Weights of a small masked image model.
Model: 5.98M parameters, 48-pixel images, encoder norm layernorm, encoder moe expert_choice, encoder patch size [6, 6], encoder layers 8, encoder width 160, decoder width 256, decoder layers 3.
Training: soap at rate 0.0023, 7300 steps, batches of 128.
Data: trained on capsule endoscopy frames (Kvasir-Capsule), 42238 training examples, 22.1 epochs.
Rows from block 0 of the decoder of a small masked image model, named by matrix and row number. Rows with one number belong to one neuron. Each number is 128 + 32 x the weight over its row's rms, rounded and kept within 0 to 255. All counts start at 0.
After each neuron's rows are labels from the 100 images, of 14976, where the neuron reaches its highest value: "top examples" is what is common among them. Only what is clearly more common there than usual is listed. The data: capsule endoscopy frames (Kvasir-Capsule). In brackets: how many of the 100.
# fc1: MLP up (decoder.0.mlp.fc1.weight, 1024x256), inputs 128-255
# fc2: MLP down (decoder.0.mlp.fc2.weight, 256x1024, transposed), outputs 128-255

fc1.126 [100 142 141 148 138 138 164 103 149 139  92 123 117 180 125 144 134 117  98 152 147 220 112 151 112 104  92 114 122 158 155  52 108 126 133  82 143 113 127 122 139 108 129  64  85 138  89  81  77 154 154 104 120 107 169 174 158 138 165 149 146  80 133 106 195 114 105  75 207 154  55 157 123  71 128 151  93 175 129 105 138 193  41 107 117 130  71 101  82 138 100 185 116 148 123 130  88 114 154 113  85 113 163 161 179 131 148 149 147 136 127 101 176 160 116 114 119  74 159  78 149 138 103 166 193 180 121 148]
fc2.126 [148 100 132 125 155 121  82 133 123 116 116  87 139 107 186  97 135 179 131 101 132 117 130 126 158 171 142 111 139 132 161 167 165  76  98 128 127 147 126 104 108  75 167 112 107 170  86 182  97 154  72 167  88 108 178 136 133 119 132 121 122 129 122 113 150 166 165 148  84 109 126 130 115  82 135  96 129  89  57 147 201 101 127 100 155  69 116 119 101 148 140 112 103  96  73 124 185 160 128 181 156  85  92  89 159 178 107 133 133 153 104 154  87   9 141 134  83 133 121 184  88 117 169 135  95 118 115 182]
top examples: finding: blood fresh (40)

fc1.407 [ 85 107 152 139 112 102 191 162 134  67  60 126  91 158  99 159 106 103  99 118 142 166 164  72  98  91 112 147  82 132 169 183 215 168 171 153 124  84 118 110 187 132  88 115 157 207 137 132  89 178 158 140 104 141 111 137 101 186  98 160 190  96 154 132 149 152 115 175 113 180  88  91  94 116 136 151 126 184  83  97 135 126 135  84 145 115 169 203 104  86 182 114 145 103  83 151 123 167 175 116 128 170 104  81 109 167  64 131 164 112 101 104 140 134 120  69 116  92 107  54 151 122 141  79 127 209 128 106]
fc2.407 [137 115  27 110 203 146  91 106 191 178  97 169 142 119 183 100  77 144 112  59  79 105 123 192 113  85 146 125 145 124 113  68  78 147 147 129 112 108 106 150 127 171 155  83 134 159 129  72 104  86  98  82 115  97 106 103 136 125 162 166  61 105 108  83 120  94 147 137 107 105 123 151 146 173  93 114 125  93 132 145 147 169  50 103 106 114 110  76  63 122 122 135 144 157 131 151 102 105 121 133 144 142 171 130 168 157 104  60  79 188 104 133 134 116 104 152 147 107 163 152 120 125 128  99  85  49 124 107]
top examples: finding: ileocecal valve (30)

fc1.274 [156 131 153 142 163 178 109 132 184 123 152 120 142 182 142 142 139  75 189 109 150 138 118 128  58  44 141 139  80 158 128 142 188 152 127  76 187 140 127  88 122 190  97 194 174 122 149 125 140 174 134 136 131 135 134 189  99 123 129 118 160 116 151 141 207 133 104 146 104 122 114 122 125 109 142 171 176 115 155 139 136 147  53 182 164 157 114 107 148  87  98  58 182  99  79 150 126 159 100 110 122 177 116 179 103 123  86  99  82 137 125 139 119  47 198 104 128 120 123 101 132 139 156 114  95 109 141 157]
fc2.274 [139 152 154 152 110 146 156 149 134 141  92 149 142 116 156  90 151 134  78 115 122 103 201 151 116 174 175  97 147  60 106 131 110 145  45  96  83 187  80 138 156  58 168  96 138 140  95 138 108 127 134 185 129 133 129 127 120 138  91 126 145 147  99 105 150 150 119 103 118  95 161 140 120 132  89  57 114 125 165 104  86 185 172  78 128  79 124 155 128 154 108 142  76 100 184  82 164 103 125  88  98  92  37 140 115 183 120 142 100 128 111 109  73 133  64 151 153  96  71 118 119 149 154 139 111 133 123  66]
top examples: finding: reduced mucosal view (32)

fc1.507 [169 137 127 122 172 151 156  92 132 137  98 121  87  81 159 104 125 124 149 122 113 151 131 204 105 124 108  98 105 118  97 135 136 132 143 108 134 159  92 183  57  73  75 142 121 185 113 135  85 122 126  58 150 142 150 160 140  90 123 156 102 106 168 219 174 172 104 162 105 130 120 142 160 188 111  92 128 178 106 203 174 144  98 128 187  99  74 130 135  76  76 143 131 158 112 137 139 175 111 144 185 109  57 126 134 107 153 105 120  81 160  91 141 117 130  57  52 150 147 211 152 104 134 128 146 144 139 130]
fc2.507 [139 140 135 132  88 135  91 199 165  85 139 147 157 131 113 196 136 127 106 190 122  81 145  93 124 133  67 103 137 144 165 155 111 135 159 110 196  53 197 121 116 143 166 134 110  87 189 132 144 142 185  80 181  95 126 152 132 170 147 128 130  85  94 115 142 147 108  96 178 156 130 117 189 133 139 134  92 108  92  70 132 165 192 108 139 127 130  75  83  83  84 129  80 118  57 180 154  72 118 140 125 118 145  72 131 171 124 132 140 165 116 108 138 140  96 166 129 103 170  93 126 108 119 115 106 127  48  83]
top examples: finding: blood fresh (25)

fc1.441 [189 132 177 148 174 101 155 114 131  92  77 105  95 129  82 111 113  41 168 198 161 207 119 142 167 114 130 111  77 110  88 130 152 163 125 153 162 204 110 143  88 107 167  69  81 122  72 152 129 145 110 160 169 101 195 177 100 102 168 118 156  59 174 122 174 208 149 198 157 193 141 154 148 166 131 194 125 178 155 189 142 143 180 171 152 134 104  93  96 122  85 167 113 120 112 166 144 141 173  75 153  92 114 101 101 109 145 126 100 125 131 171 141 122 105 105 149 118 156 139 132 146 165 121 118 158 133 116]
fc2.441 [ 84 179 106 176 183 123 148 126  85 117 104  79 123 118 184 117 114  99 123  85 195  31 136 140 107 124 138 126 169 130 117 136 141  78 130  67 115 128  90 109 145 115 153 152 115 139 182  74 145  93 164 129  95  98 142  88 182 126 127 103 119 135 128 128 180 152 235 129 184 111 186 199 170 169 177 157 132 154  95 116 110 141 114 144 150 145 165 126 113 153  98  95 111 157 116  98 146 110 146  77  77 138 168  63 143 142  97 138 186 134 108  74 119 136  97 127 118 147 128 140 132  69 140 127 143 148  91 112]
top examples: finding: reduced mucosal view (45)

fc1.226 [146 159 110 127 111 152 125 163 119 122 111 190 139 125 132  98 173 156  85 162 201 141 102  81 165 126  89 133 141 113 178 174 109  45 100 128 128 122 155 139 123 123  90 135 149 116 178 170 128 146 119 152 146 103 203 116 153 153 103 128 147 130 140 170 104 149 108  87 104  86 106 114  86 116 102 115  98 139 106 138 133 145  62 103 101 153 201  78  86  89 165 113 112 125  91  86 140 157 139 124 139 156 183 107  92 117 106  83 144  81  61  83 164  72 156 149  61  70 155 134 148 103 136 115 152 100 138 167]
fc2.226 [139  49 176 108 159 111 120  74 195 139 143 138 143 137 163 113 159  95 109 120 106 138 197 116 135 122 108 153 121 101 142 167 124 114 212 110 137 133 124 123 217  78  98 154  93 105 104 141 136 118 126 107  96 132 105 120 131 113 174 140 120 138 127  60 163 122 115 133 156 160  68 102 114 112 113  97 141 103 112 141 122  96 144 140 143  67  95  99 122 179 125 130 163 142 146 117 110 128  88 115 131  94 170 121 173 104 140 132  87 140 178 134 176 151  84 176 106 137 126  98 102 202 110 188 123  92 118  90]
top examples: finding: ileocecal valve (96)

fc1.246 [114 126 156  78 121 171  87  93 114 102 142 136 180  99 146  80 155 139 203 176 153  91  72 140 111 148 102 128 135 135 161 110 146 166 102 122 135 155 128 110 146 135 194 139 156 152 102 127 142 129 115  87 142 135  93 161 145 159 111 125 119 167  82 108  88 134 122 116 126 118 133 122 130 113 125 143 105 155 151 127 140 102 172  96  97 116 103  83 141 150 127 178 112 117 178  88 174 145  84 127 142 150 156 152 114 117 164 181 135 199 172 126 140 198 146 112 137 106 155 173 136 127 118 187  86 144 125 165]
fc2.246 [121 189  98 125 120  88 103 153 115 136 151 154  80 174  68 129 116 129 108  83 119 149 167 166 141 159 157 152 116 126  89 116 130 119 102 127 112 119 149 200 131 116  80 100 126 121 109 133 122  90 111 160 160  58 113  98 159 101 158 130 130  87 122 149 134  76  92 134  83 117 130 118  64 150 140 143 150 146 110 147 107 160 149 159 173 117 142 187 151 143 147 139 126  95 102 158  91 189 143  91 134 144  78 103 138 159  42  79 162  88  88 117 146  74  99 155  90 123 141 140 156  85 149  78 186 160 122  76]
top examples: finding: blood fresh (26)

fc1.573 [186 164  71  75  73 143 152 122 109  88 141 131 180 176  96 103 168 176 132 119  95 110 101 124 136 123 165 114  98 113 132 115 151 142 174 139 176 156 138 139 144 116 151 146 117 102  77 172 119 181 116 168 171 144 119 147 154 126  70 102  85  76 119 166  72  82 108 175 143 124 103 104 126  55 109 147 124  97 136 109 116 167  75 134 198 123 100 184 135 112 133 116 147 115 119  74 119 165 139 150  99  70 174  83 157 179 140 166 161 112  78 102 126  81 116 185 166 120 115 122 163 125 137 137 120 181 132 154]
fc2.573 [126 128 176 101 151 109 110  98 171 193 207 131 127 132 103 150 145  19 158 147 175 116 123 156 144 139 149 161 125 104 119 173 192 165  96 113 118 123 136 112 100 135 120 131 149 138 136 164 129  84 134 140 118 162 116 163  68 117 151 162 201 113 152 116 133 109 125 130 109 120 134 153  67  99 180 138 163 116 102 126  77 110 115  89  70  91 100 113 142 109 117 165 139 123 149 120 110 123 120 175 125 123 124 124 150  89 153 104 152 138 138 185 170 203 154  83 143 149  85 176 145 103 114  99 172  77 124 157]
top examples: finding: angiectasia (25)

fc1.750 [138 111 113  78 134 119 112 147 195 120  85 123 127 123  81 108 111 102 156 144 137 121 136 139 122 128 130 190 121 164 144 109 119  95  73 152 149 101 182  88 115  74 158  83 116 106 159 157 129  93 149 184 147 132  88 151  86  71 115 144  98  94 157 108 102 156 160 121 172  98 107 128  64 153 135  79 113 156 153 119  98 144  98  81 111 165  83  70 133 107 128 145 125 129 102 109 160 126 139 108 151 188 168  82 108 166 108 132 163 113 181 167  97 109 187  95 190  78 145 175 126 128 127 114 108 110 161 125]
fc2.750 [163  99 121 165 193 116 187  74 141 109 203 155 170 156 112 148 133 159 149  85 112 198 152 103 181 131 144  84 114  87  88 164 161  81 117 149 199 132  83 144 109 166  64  84 173  75 166  98 140 176 109 113 156 123 137 133 113 124 123 103  62  94  69  91 111 172 119  76 148 122 143 123 156 219  85  94 101 107 103  80 118 138  80 106 127 100 107 116 119  72 182 128 155 165 133  92 133 134 100 168 135 156 179 172 156 177 158 119 121 148 150 135 154 141  77 138 129  97 117 147 138 121 126 149  98 166 113  99]
top examples: finding: ileocecal valve (29)

fc1.649 [ 65 201 162 126 114 105 121 115 133 152 118 105 139  88 122 121 140  73 155 130 113 150  98 158 141 105 131 176 114  97 145 120 106 168  95 105  65 116 125  86 123 107 112 117 125 177 120 118  45 127 165 193 178  77  83 126 174 133 150 225 101 150 136 112 146 100 147 168  95 139  51 149 135 102 115 173 132 158 143 182 129 108 178 117  83 112  94 115 102 127 132 108 160 168 151  81 124 152  96 157 129 123  73 139 111 124 194 164  96 148 140 140 101 138 146 105 146 141 161 117 143 133 143 157 172 176 167 103]
fc2.649 [206 175 111 147 115 151 111 147 150 128 137  59 124 179 143 154 162 124  88  58 112 155 174 126 107 222  68  63 141 202 106 100 146 123 174 162 160 120 167 165 138 132 166 192 107 131 147 141 188 133 117 114 160  94 127 101 171 136 150  70 158  80 143 126 186 131 138 135  79  83 255 120 131 125  93  93 102 158 207  41 115 128 150 141  93 135 165 157 126 110  86 136 107 139 135  85 107 137 130 166 163  80 186 128 133 175 122 113 129 164 127 131 105 147 115 164  89 155  98 148 166 155 129 126 148 116 121 118]
top examples: finding: blood fresh (25)

fc1.9 [255 202 116 122 125 117  92 118 154  90 153 157 117 138 153 139  59  82 127 176 100 186 149 111 120 126 127 175  86 158 141 125 130  98 121 112 131 115 103 185 129  96  85 140 128 131 143 139 134 153 171 130 122 160 148 171 155 136  87 125  87 136 175 153  53 185 129 134 117  92 135 103  94 114  64 156 116  92 121 136 105 162 159 125  99 137 143 147 145  91 123 216  72 113 150 148 194 149  92 133 182 169 118 131 124 166 161 145 140 109 151 149 124 108 162 137  92  54 146  79 113 126 157 158  97 151 120 150]
fc2.9 [192 171 179 125 124  80  59 120  93 229  88 153 138 123  74 136 144 125 152 132 133  97 121 158  91 123 132  63 171 126 133  94 101 106 151 126 110 128 123 127 109 191 107  84 131 111  84  92  80 117 142 145 156  86 103 111 171 134 211 132 130 110  84 118 113  72 111 149 150 103  39 133 139 129 149  94 144 177 201 126 126 144 119 114 108  93  80 144 163 172 141 157 196 102 152 144 121 181 122  96 111 133  93 126 162  92  79 105 149 138 159 110 125 112  80 117 144 118 125 145 116 123 163 168 146 132 144  97]
top examples: finding: angiectasia (45)

fc1.413 [123 112 166 192 122  99 100 139 109 116  97  91 120 132 137 169  95 102 117 118  41 122 111 161 130 124 136 129  98 137 136 108 158 156  53 148 109 177 145  92 158 119 163  96 171 193 185 102  83 165 183 120 169 117  99 142 190 108  97 100 179 170  99 109 111 117 128 153 182 169 176  86 154 132  92 157 175  84 118 172 153 110 134 162 124 188 129 199 106 119  85 126 173 154 156 137 137 161 115 170 177 115  66 101  78  87 123 100 110 104 135 122 175 142 113 143 139 139 146 139 179 100 117 142  81 145 103 129]
fc2.413 [139 128 118 154 130 156 118 152 139 131 105 133 146 152 152  98 148  93  76 121 152 130 168 160 109 122 147 146 143 113 199  91 140 146 173 167 205  90  98 115  78  70  43 127 148  46 116  96 166 124 140 171 121 150  65 104  88 134 159 121  44 103 164 123  70 129 144 167 154 139 146 167 151 143 101 112 107 159 110  98 140  68 115 172 175 108 141 115 163  92 152  90 123 122 136 110 177 121 164  75  57 111 122  91 216 157 130 119 169 155  78  87  87 102 164 113 175  86 159 143  74  90 104 101 149 123 105 102]
top examples: finding: reduced mucosal view (55)