From a checkpoint of a small masked image model: encoder arch vit.
Rows from block 3 of the encoder, named by matrix and row number. Each number is 500 + 50 x the weight over its row's rms, rounded and kept within 0 to 999. All counts start at 0. Numbers have three digits each. After the name is the row's rms in percent of the matrix's.
# fc1: shared expert up (encoder.blocks.3.mlp.shared.fc1.weight, 320x160), inputs 80-159
fc1.100 115:417467480567495537418523555494582468556529418573549516511577475407515438519532505499463423531490541535443564428580510440606478499520599400546464438527585593553389454429452446500537509562494562472503475514475490453494400542555462459509433487
fc1.101 099:458447515469518471440500530578527500536516419630482461504478389452538502466504470500488572487469505528463495496508447580468448482531460540516592510438442493495539514509571558575581504546392478516443484544507599461449522464544550495545469521
fc1.102 090:481518475444435479513495468532450526530567468504586513456472432574585502498589494535581460545410415476497489560535535460545432561549425525508401504449497550513402464540452511505581462477564517569536460409480525502445530581552438539504474537
fc1.103 082:478624480580539415488459513574456434504432529486477400562522488461488524517468512459559445496461547540530479583521439580467534551486542479545473500601486453505510524511598533372524482594356555473422583500558447401481509439582518488452451496
fc1.104 112:408484525516514458547433583513465486584491418464565480528508502559581426536510493491506531585488554467449485547515491500466511537587527502523527519506496411472507463443479391473480581571453425571529381538533514497459454481498602535458450483
fc1.105 095:471503446529456570548540493436409507465473427463520539519522475477562464498462502503564541529441452524536571410494475519514519350485399538596526578536454471566499534484459408539505522476433551467548451536455492530535518396472499370454489561
fc1.106 115:551568504493470409430420531544541466514482469525492532526433520461478487513462484524412431485435494400471611392517521508541553532374527415554521491484580483468475425511440429482540552472456518474454466553598483490539523498513510498533465561
fc1.107 109:482564495514510489432490495617553520493514468605481459479451541437446575498558398469461474452514491537508568443491503503523500564485522576469489449599564528559488517482449464545484564488496398482419581524529550487586489491469522479550456567
fc1.108 099:477458526583463501534480437511545457489494556452563519558433637458602388448577554447572440530488446375478545556521442514567494476481486468528519532490495512519447401499450460519494527456439578457449470501544601554514439487538454560472540496
fc1.109 110:527538547464505451463457471485494487432515583464510521506455455482468539547485585488544500614506525512435456463537385460608515456565523468451472445497579454474511548550420450477445454456494469643494516603533463493532380526488583445510467336
fc1.110 112:469456504490494513584456534437465449471481534532463439449465465627612543479564460528441479509510562412482416477513564521579499404636587469484540451531557573543509534512417509404543517539519482509458510498557540507420489530485531614467503483
fc1.111 098:564482533512516449455442502448443513493498480527508516408510439496456409479531482570491488505509498460508549506557432516480570532395538426501401433557581505452488444476611421498403478611484637566483479444465645495584499562572464534468508575
fc1.112 098:529614513519494529463493611581479430450610432587513482493578507607555430446521548459475425495473524511516454583515456420531391575461511456506487576561478475509512530551545504493476464477557424501449554531472543517490502542540483501497493508
fc1.113 095:548466464501558526524547500499523498454522438540584520510440511549518448610467627528500470497481458565438477503546429523498555638491471514578490494425391555521474451578444527530467522480474475449513558558437525423543584506504384467569436541
fc1.114 092:452515442487546565511514479548506425544519433532479497390487475537546434508535524546541488564568510579476450497500479532522460424520498463463532625472513402409501513520459537510535522445476503529478549543530535561531445603574478442476573630
fc1.115 096:470565440491634496535460523499401493544450459457487522518471518447484565502412538543490512542538470447509455569520582416505494533495520449538559524401523557548540554452535448475588526461419469489534433495448463468438414586557561545487486461
fc1.116 098:465487486531450536577385534475558479454504410566554508348506527538420387443547569548554493448473497408513588427493392510562566458465551508525526485522577520498472532484534460506500526503500465532431469535549537535604507512495534552479553503
fc1.117 093:435464450558567470522443552470584479541603439528560397563458484431570456476504507435496417524487528504487522529610480579544473478561465498547516613461516460407501425423500538453494570481489533539504504521420513392436569552446574570535543545
fc1.118 099:507571583464478469487480440500534470503459474443493565487436513507555571577519413601523511402524446483505408484521521526503448429537465507561482451435531502618511529487449419471485486546414475447578518399464492479326451497408531485534530487
fc1.119 105:421468478581547348465458443519608495473415517505523478490431560484455431502485487537558537518513562534518532453641505524559556621570523453529497432468517453510568501568461448447504540426457411451558541535509449518469396477482479482511475480
fc1.120 105:540483498549419546471446496489501557482544498492465484433551532441468476476395449507410460517460561632528530454453547465505482591662518434499538581485525568488442526554509504458551447418463525425506465473484429486481467513526463520552466468
fc1.121 081:535564541431448559525498471480504505532479549475520616457498403514490459643613592517565515582524475536412527583528458549500546517397488546444444495525445513534538471453537460598498465461406472461487561468582470515493480416387463486538464437
fc1.122 089:530524407465381538610455519474478414556506511525567490504554524519515466567464519484447533509533452571529421480575526451434496564504531574542520545590542445566555484579461546477472488528509501462388519446500532529529470584451467642481452445
fc1.123 103:471444539524489513470552411486556521442574558474557505492516457469535474559553522570542465566523469478537567576493449469505445467555501472418419511541511454510417580493564545586519530492530508641558465444451397564510516455449438490525571558
fc1.124 104:509534411459538443478525561461534490508551458496416510521534463523549565509487583487610498498427414582519549492542427461504477509533506503508535458446462458505519527456468432520513571420440465493535481456494500500440536476554421418501460510
fc1.125 067:424513559533378448503485531549449526473415513533412454563521564495491483512441462521433432534499503456558518496479566549451466530493541433563578479531477568545436506535539509440476449497441491441482415523537441478562576553499444599493515586
fc1.126 125:515527526514542421545414479392543397573502440522518494510525405529444456463508502483444503528494572438464406504443590587601535489575468523534484461581537462450478454437433582474604454474596601506499484486544544425458451487570486479509477559
fc1.127 096:414515482485484548587491518457514544485532484512485479483534482451516421507467580479524497577521450411527479529548507491501595395488482495506521508574491395515649421461508416492545490491502549606461497527561499499465484440463440460454420567
fc1.128 100:487445513493541530513405424589451554496508547489471521467510610435500481619501512467436467481577558559412447532537414520538482584542529530511550481496489514496507440454555599481401523543449442510502483507519443444469453525595534510512442498
fc1.129 091:416494536503456603472501534401473399481538525526506473502384458538573494506417507487540427508522520502452519485500499421642457538480597534511488329624444519526453504538550474435493444616383521476473519539522521514548509545545496491557482475
fc1.130 092:394469611477518523457458465510490409471481582439447527560486460493584492532482518542553535443442460487467488495496414462477522507617422492405427497549539427439594534516471583439520418573546467489529447479469529480548510479555433475568465468
fc1.131 111:540518442556501446439503494499476496498428519459494489395473435438518548510565562470573492482498594505502461475524548541531560489487537504547484625580501521474522570433539492540470461548464511575405455510569498501461504546457491436499460597
fc1.132 098:494576464546568491456516537482517521494492484444537508599478508494447442441474526502441490428486496559618483519577413518432460512515500542532564528583426531509430539498493494547462504409487538522509489500563459553594519538594532465504517449
fc1.133 089:531426528577404471432483477542463452509459482492526495507446488506535494535492499478564418522517569495492571530499524493609394448559502515500463547573342444429580471584490548578442486506469545438493469522451489546476547477515510509503588510
fc1.134 091:509417541483487452565500527586446474442468439466555475442500545491502462451508526577527476546433562463466496366445490483505575508480424501451557506502611476422416486509384491520489504504532439492547554558434515510442440540507477407535510551
fc1.135 105:489474524492577562555459515448522496435544453486565471482491467438496425619448442416548372502541452533468627532497503428454551559511523516538432483460392532489496568466499570556571547492450458471462584493440633536554558537516459384512503466
fc1.136 111:475471431445468468514483580614466463473492446560553472472462451488504565469478508402510442433380513482564482512462522467541542455490466595473545521600472418519469478440462553442490539510451501467452429591510610437409450467411430425475493594
fc1.137 092:463428450440496552389428505503457586469475545489503487459520507436548523462556515373541472508495462613574489430576441498456559502480549519491532446525445586502608563477483467514460502550483477579531500498527566430494533625481413441543444526
fc1.138 103:444500442549493627544570535483488573556568442525485473514501526459441513507559535520580498595485471494408554441517507544508493523496587417485522483563556533471508465562509378502486498451533475561516466472442445421516422577544533578489496539
fc1.139 088:538531420537554582493452511424527573535530554490410494456514484493557511520537602500435515442499474560493491423522420552551485377636509494469486482542504560521439468541435495487435520516437415530511542482557536474533460521554443511502556582
fc1.140 096:624543379489438412541477461528517437594489439551513453528455500528464495458528524401563458507539497544497518465419477448496528552444453473501457524505546449450591537556514432472488428554506544508484545546444440486493510553577544543523495508
fc1.141 132:517443437489496537552488514509428418577442568429494528429530478550581506478539520447393552421532488505545427496533547544495497530450519483528454516483501556597507438537462513464459558440580496440604485409489383542455462428467524501506536517
fc1.142 096:593503523495466533424514461497495508542501516360608602478529527590457460497493536488559520468436560474528448397516415544527565535562405481551584561372431490561494563527546561404459429544585516497516488589448517503513444493543452497464459499
fc1.143 119:468561498451467520525501433515589570490479594531528409571536471535480566502565581540562506536490546504436458561512457476506383529516472467519554520498476440427531440410521469468460498433420480475503534430478422500459508501444527462545529491
fc1.144 102:415569493494509478562519504513496438520518526520565432525375526458533444517431496436550402512443426523484526549411400466542493565529455495479560509564519500391569472488506636421541426604506464529534408457436584563520524473554471436576424554
fc1.145 085:516484436479527571483549495457515487516567465469453511547430478465504422553553500468375399455614504521411443465461511553518493499404555490471424488562448455475495514470564529481592512499496467539472423569437465496533422520497484484527495485
fc1.146 100:463464479504519532502515420490485514526506501514395416554568534445487486483511408553470399503501565525427519441589537469437505613515499515560524496487502492523504419528573579529459547459549458444466443500559495505563490510511447522513525520
fc1.147 084:511472560421478435483554515529442543437442437467467480596457548419508573524475554516534460438551515457496480551567484578508493508605461477568496418449546433504558491544442486534517501476514500550518420527517504448472409464538475398449496570
fc1.148 080:488412460517499532480463448558485471438582537491604578462527495554647516521503590473503473414473427525403573491486536502459575469510441489446563607502542576481384408528451485501499454486464609444510466522458534475462474458519405454420476598
fc1.149 116:558469527489434508562561503530502580560470587409465432528501483513561519485524541515467509484588551552377512488550410425495518370541513512482493454426480477537461468503468506468543590448504474512463508461465549571558476365533461517500489469
fc1.150 112:456526389439476528438486505457470489426515506367519510535477545525419506451552443552412469456552544516556550492483545589531547421518492485482497540506593586473539574492515481549397468443470472580512493435488544528556449442515521529568561534
fc1.151 099:643435578462458506537466461472535601501541471550565503559509415523602512593489475474526512495481492505464571497510605448474480522542579497423482459563531511623476467475447563415426491584490557577489522494485493480467461513463467526489557518
fc1.152 114:502450406497456470449532458514511495495513532468516464516520454549512485484526470509527492503508531458542494489559625565438569419596519523443435384470532453459581496526413513454532412505539463494553471523549515557578464507484486531531508447
fc1.153 085:554452583558491465518474528541553499537551491557450456547489442494546368532508462481545461442504456480570543555427505547523473492366487497422391512554530562634430469454435444429526453611566452485471503500547543476482558480446408530535560507
fc1.154 093:446389486585517518503465540536466455518441439501463536538472516444478558588414537543512513519492524461536481498467442520476543488584495500525520377491505382399581480498477571464407539523511596517580534474508453406561486552560430479468552589
fc1.155 090:446442457509412416455497500486532573537545447609554474435543566521388431508590496432483521410483446468572486626474592501589475565489550437444450528520485457552455512478599578454447417552538463472593568492589539455485513463532514407466514475
fc1.156 089:464543483533463457522540506495562477503464497384538504575524609420546490491490379524522480533454421477487520546479478432461513583532479435521588595498515502456586496470499502573535462485504534594477433419512411463484507447530537469538579493
fc1.157 088:509521454393525496456454544441471552506491504477419574586491520508560501460393564527596400535498511502460464520458579459436500497443496527466514462568517355537507532452528577542425441448502396599517530541391526488535470483469541471565534558
fc1.158 099:523455444495509438529525500442478595465436541491466559599559461401430511495651564531562474452487509507541508491594558558525561508583530534488472457576434423466471547436502513553548412577407496474500464516465456483531550397455407560540495567
fc1.159 090:503514411543517483506443474513514608568445546482558468512399464536499442533613457484541521559576458395461548592566527496567447463474503472508468436529607372463500511478561483565455416474425508543435499484458561547504590462492447570506465559
fc1.160 085:415495485509464503510499527496482426457517477500542416463502551478490484445584497488503465389602514532491476455554494478583567418524511437378510543583491544550584551527536513544480482530457449536480500461473420499498486533446475484464455448
fc1.161 097:515488572434539520484523410475576507501438497606572528502466603518585499546522536514452472517534525414544498581493461531472490445466516530572537500412399539464500506500513490453505455448403474493501534484444437477539422474534438369512480514
fc1.162 101:475476540522553495507473540526519574444498578472506568494433506535514534444545524523415492553524507444449413539522401491501567487507465478492513624531471420419497437544537574476505533425417500500498554536569489425543452554525497517491490500
fc1.163 086:432457488413533531499513444443509470536580476476450566551496548454521516491512482609505554503521548470437506497421547512551555449480513492425510491423521491564409561422491414460517526427511644552518462548463524462534462519495499525466560483
fc1.164 099:496496530495475536547466573484510514528462606561513507560400559472575428543509572519441507479458500519546521534515494567527514481457459402567507451497424542497544456512483423454422449479423485512504662566464493470566554489551461583526562500
fc1.165 113:466566538472526608488524464518472510518543563532530468444504529531498492509595434527523591475535480576522494517545457494506525500521517461453614400528439477549492565505507401572478500525480510468509416426443484577509515512492425447500494494
fc1.166 074:479488543550451445496429534500544536468470507680583460502465602515458432448547479428526487505625471514524468469468536564488444595551467555524518467497452539481568395475511575478543438471481439534565470462451574503406497431528459531453485492
fc1.167 092:473408454530488511536527376436511421501587483525625488566575515460363539503492496404532529508518642485536535468551554553552475518469506498459587500435460549425517470515440553579535558497398458526429493491492501546513552469438435418450394516
fc1.168 065:564513551576482591523530534488517465536490506479565521517545521556575497486492487511522498515498484574463529610546635534477463582515461568544412513605437559531625455442515456629546540532449537509480482488441545483486482443464487554482521448
fc1.169 092:532421497503539503504460460561476512460542579558486485477592613608452496527554513538504433472475440345471453498465587500474465518514506511516417473495522532478501487521449533467546538522511459536440466411533497493450533427486465507505448469
fc1.170 103:479541439545475494588530487397527468574468516435478522554486464554565521527492368488500462616460397450454519561553461481594545607437506540487425534568498554568505521467536540596436519447486540388508534600509487557544487409490450564439438502
fc1.171 132:450468602533592650542454558470459506555482459429526519496481483485482539446442402508539417502485514543491526506560448549543425604558454476470558481494518425476437435565528502532505474467493523396460490526468515503475533497554624582579528478
fc1.172 112:498477494462580452558466425559439465449550498531521509514469425488484496520525591534480501532493532472502577552494553571503551478583469466395490581393531626530430403547477572467491486430472656530452545531475559445553478520495439504475538492
fc1.173 109:486520438497600444486570510632424550494533407500603541583497510504537529507504482432484457524371407526509504515424489438538537521477520524555585545557523485563410450455536495406503560456513463554595455513498511522480478474456423494461554529
fc1.174 117:449488439519589487506512465471566598434439563563554598550518508492504434560411527562480470525563513522526554496452429468465446575416558439543419480477533489546512557501531523491470535520518551499470478531471404417527508477554618478409504482
fc1.175 090:462454523508577514398482506506597507501418569401475504487602507493570445516507497531548591483588575539498429533471468650413576453567495479466501574486504512498564506480501495532451519432497495466491446480434497439529425553498606489395463498
fc1.176 103:509475600461481520533474511478494497448531518507428536463428470541582514513564471468445443528540514523494574460539506484453520485502453341511435504558539547571482449592490535449520502523531515573568469521509490514483423430564549493420552535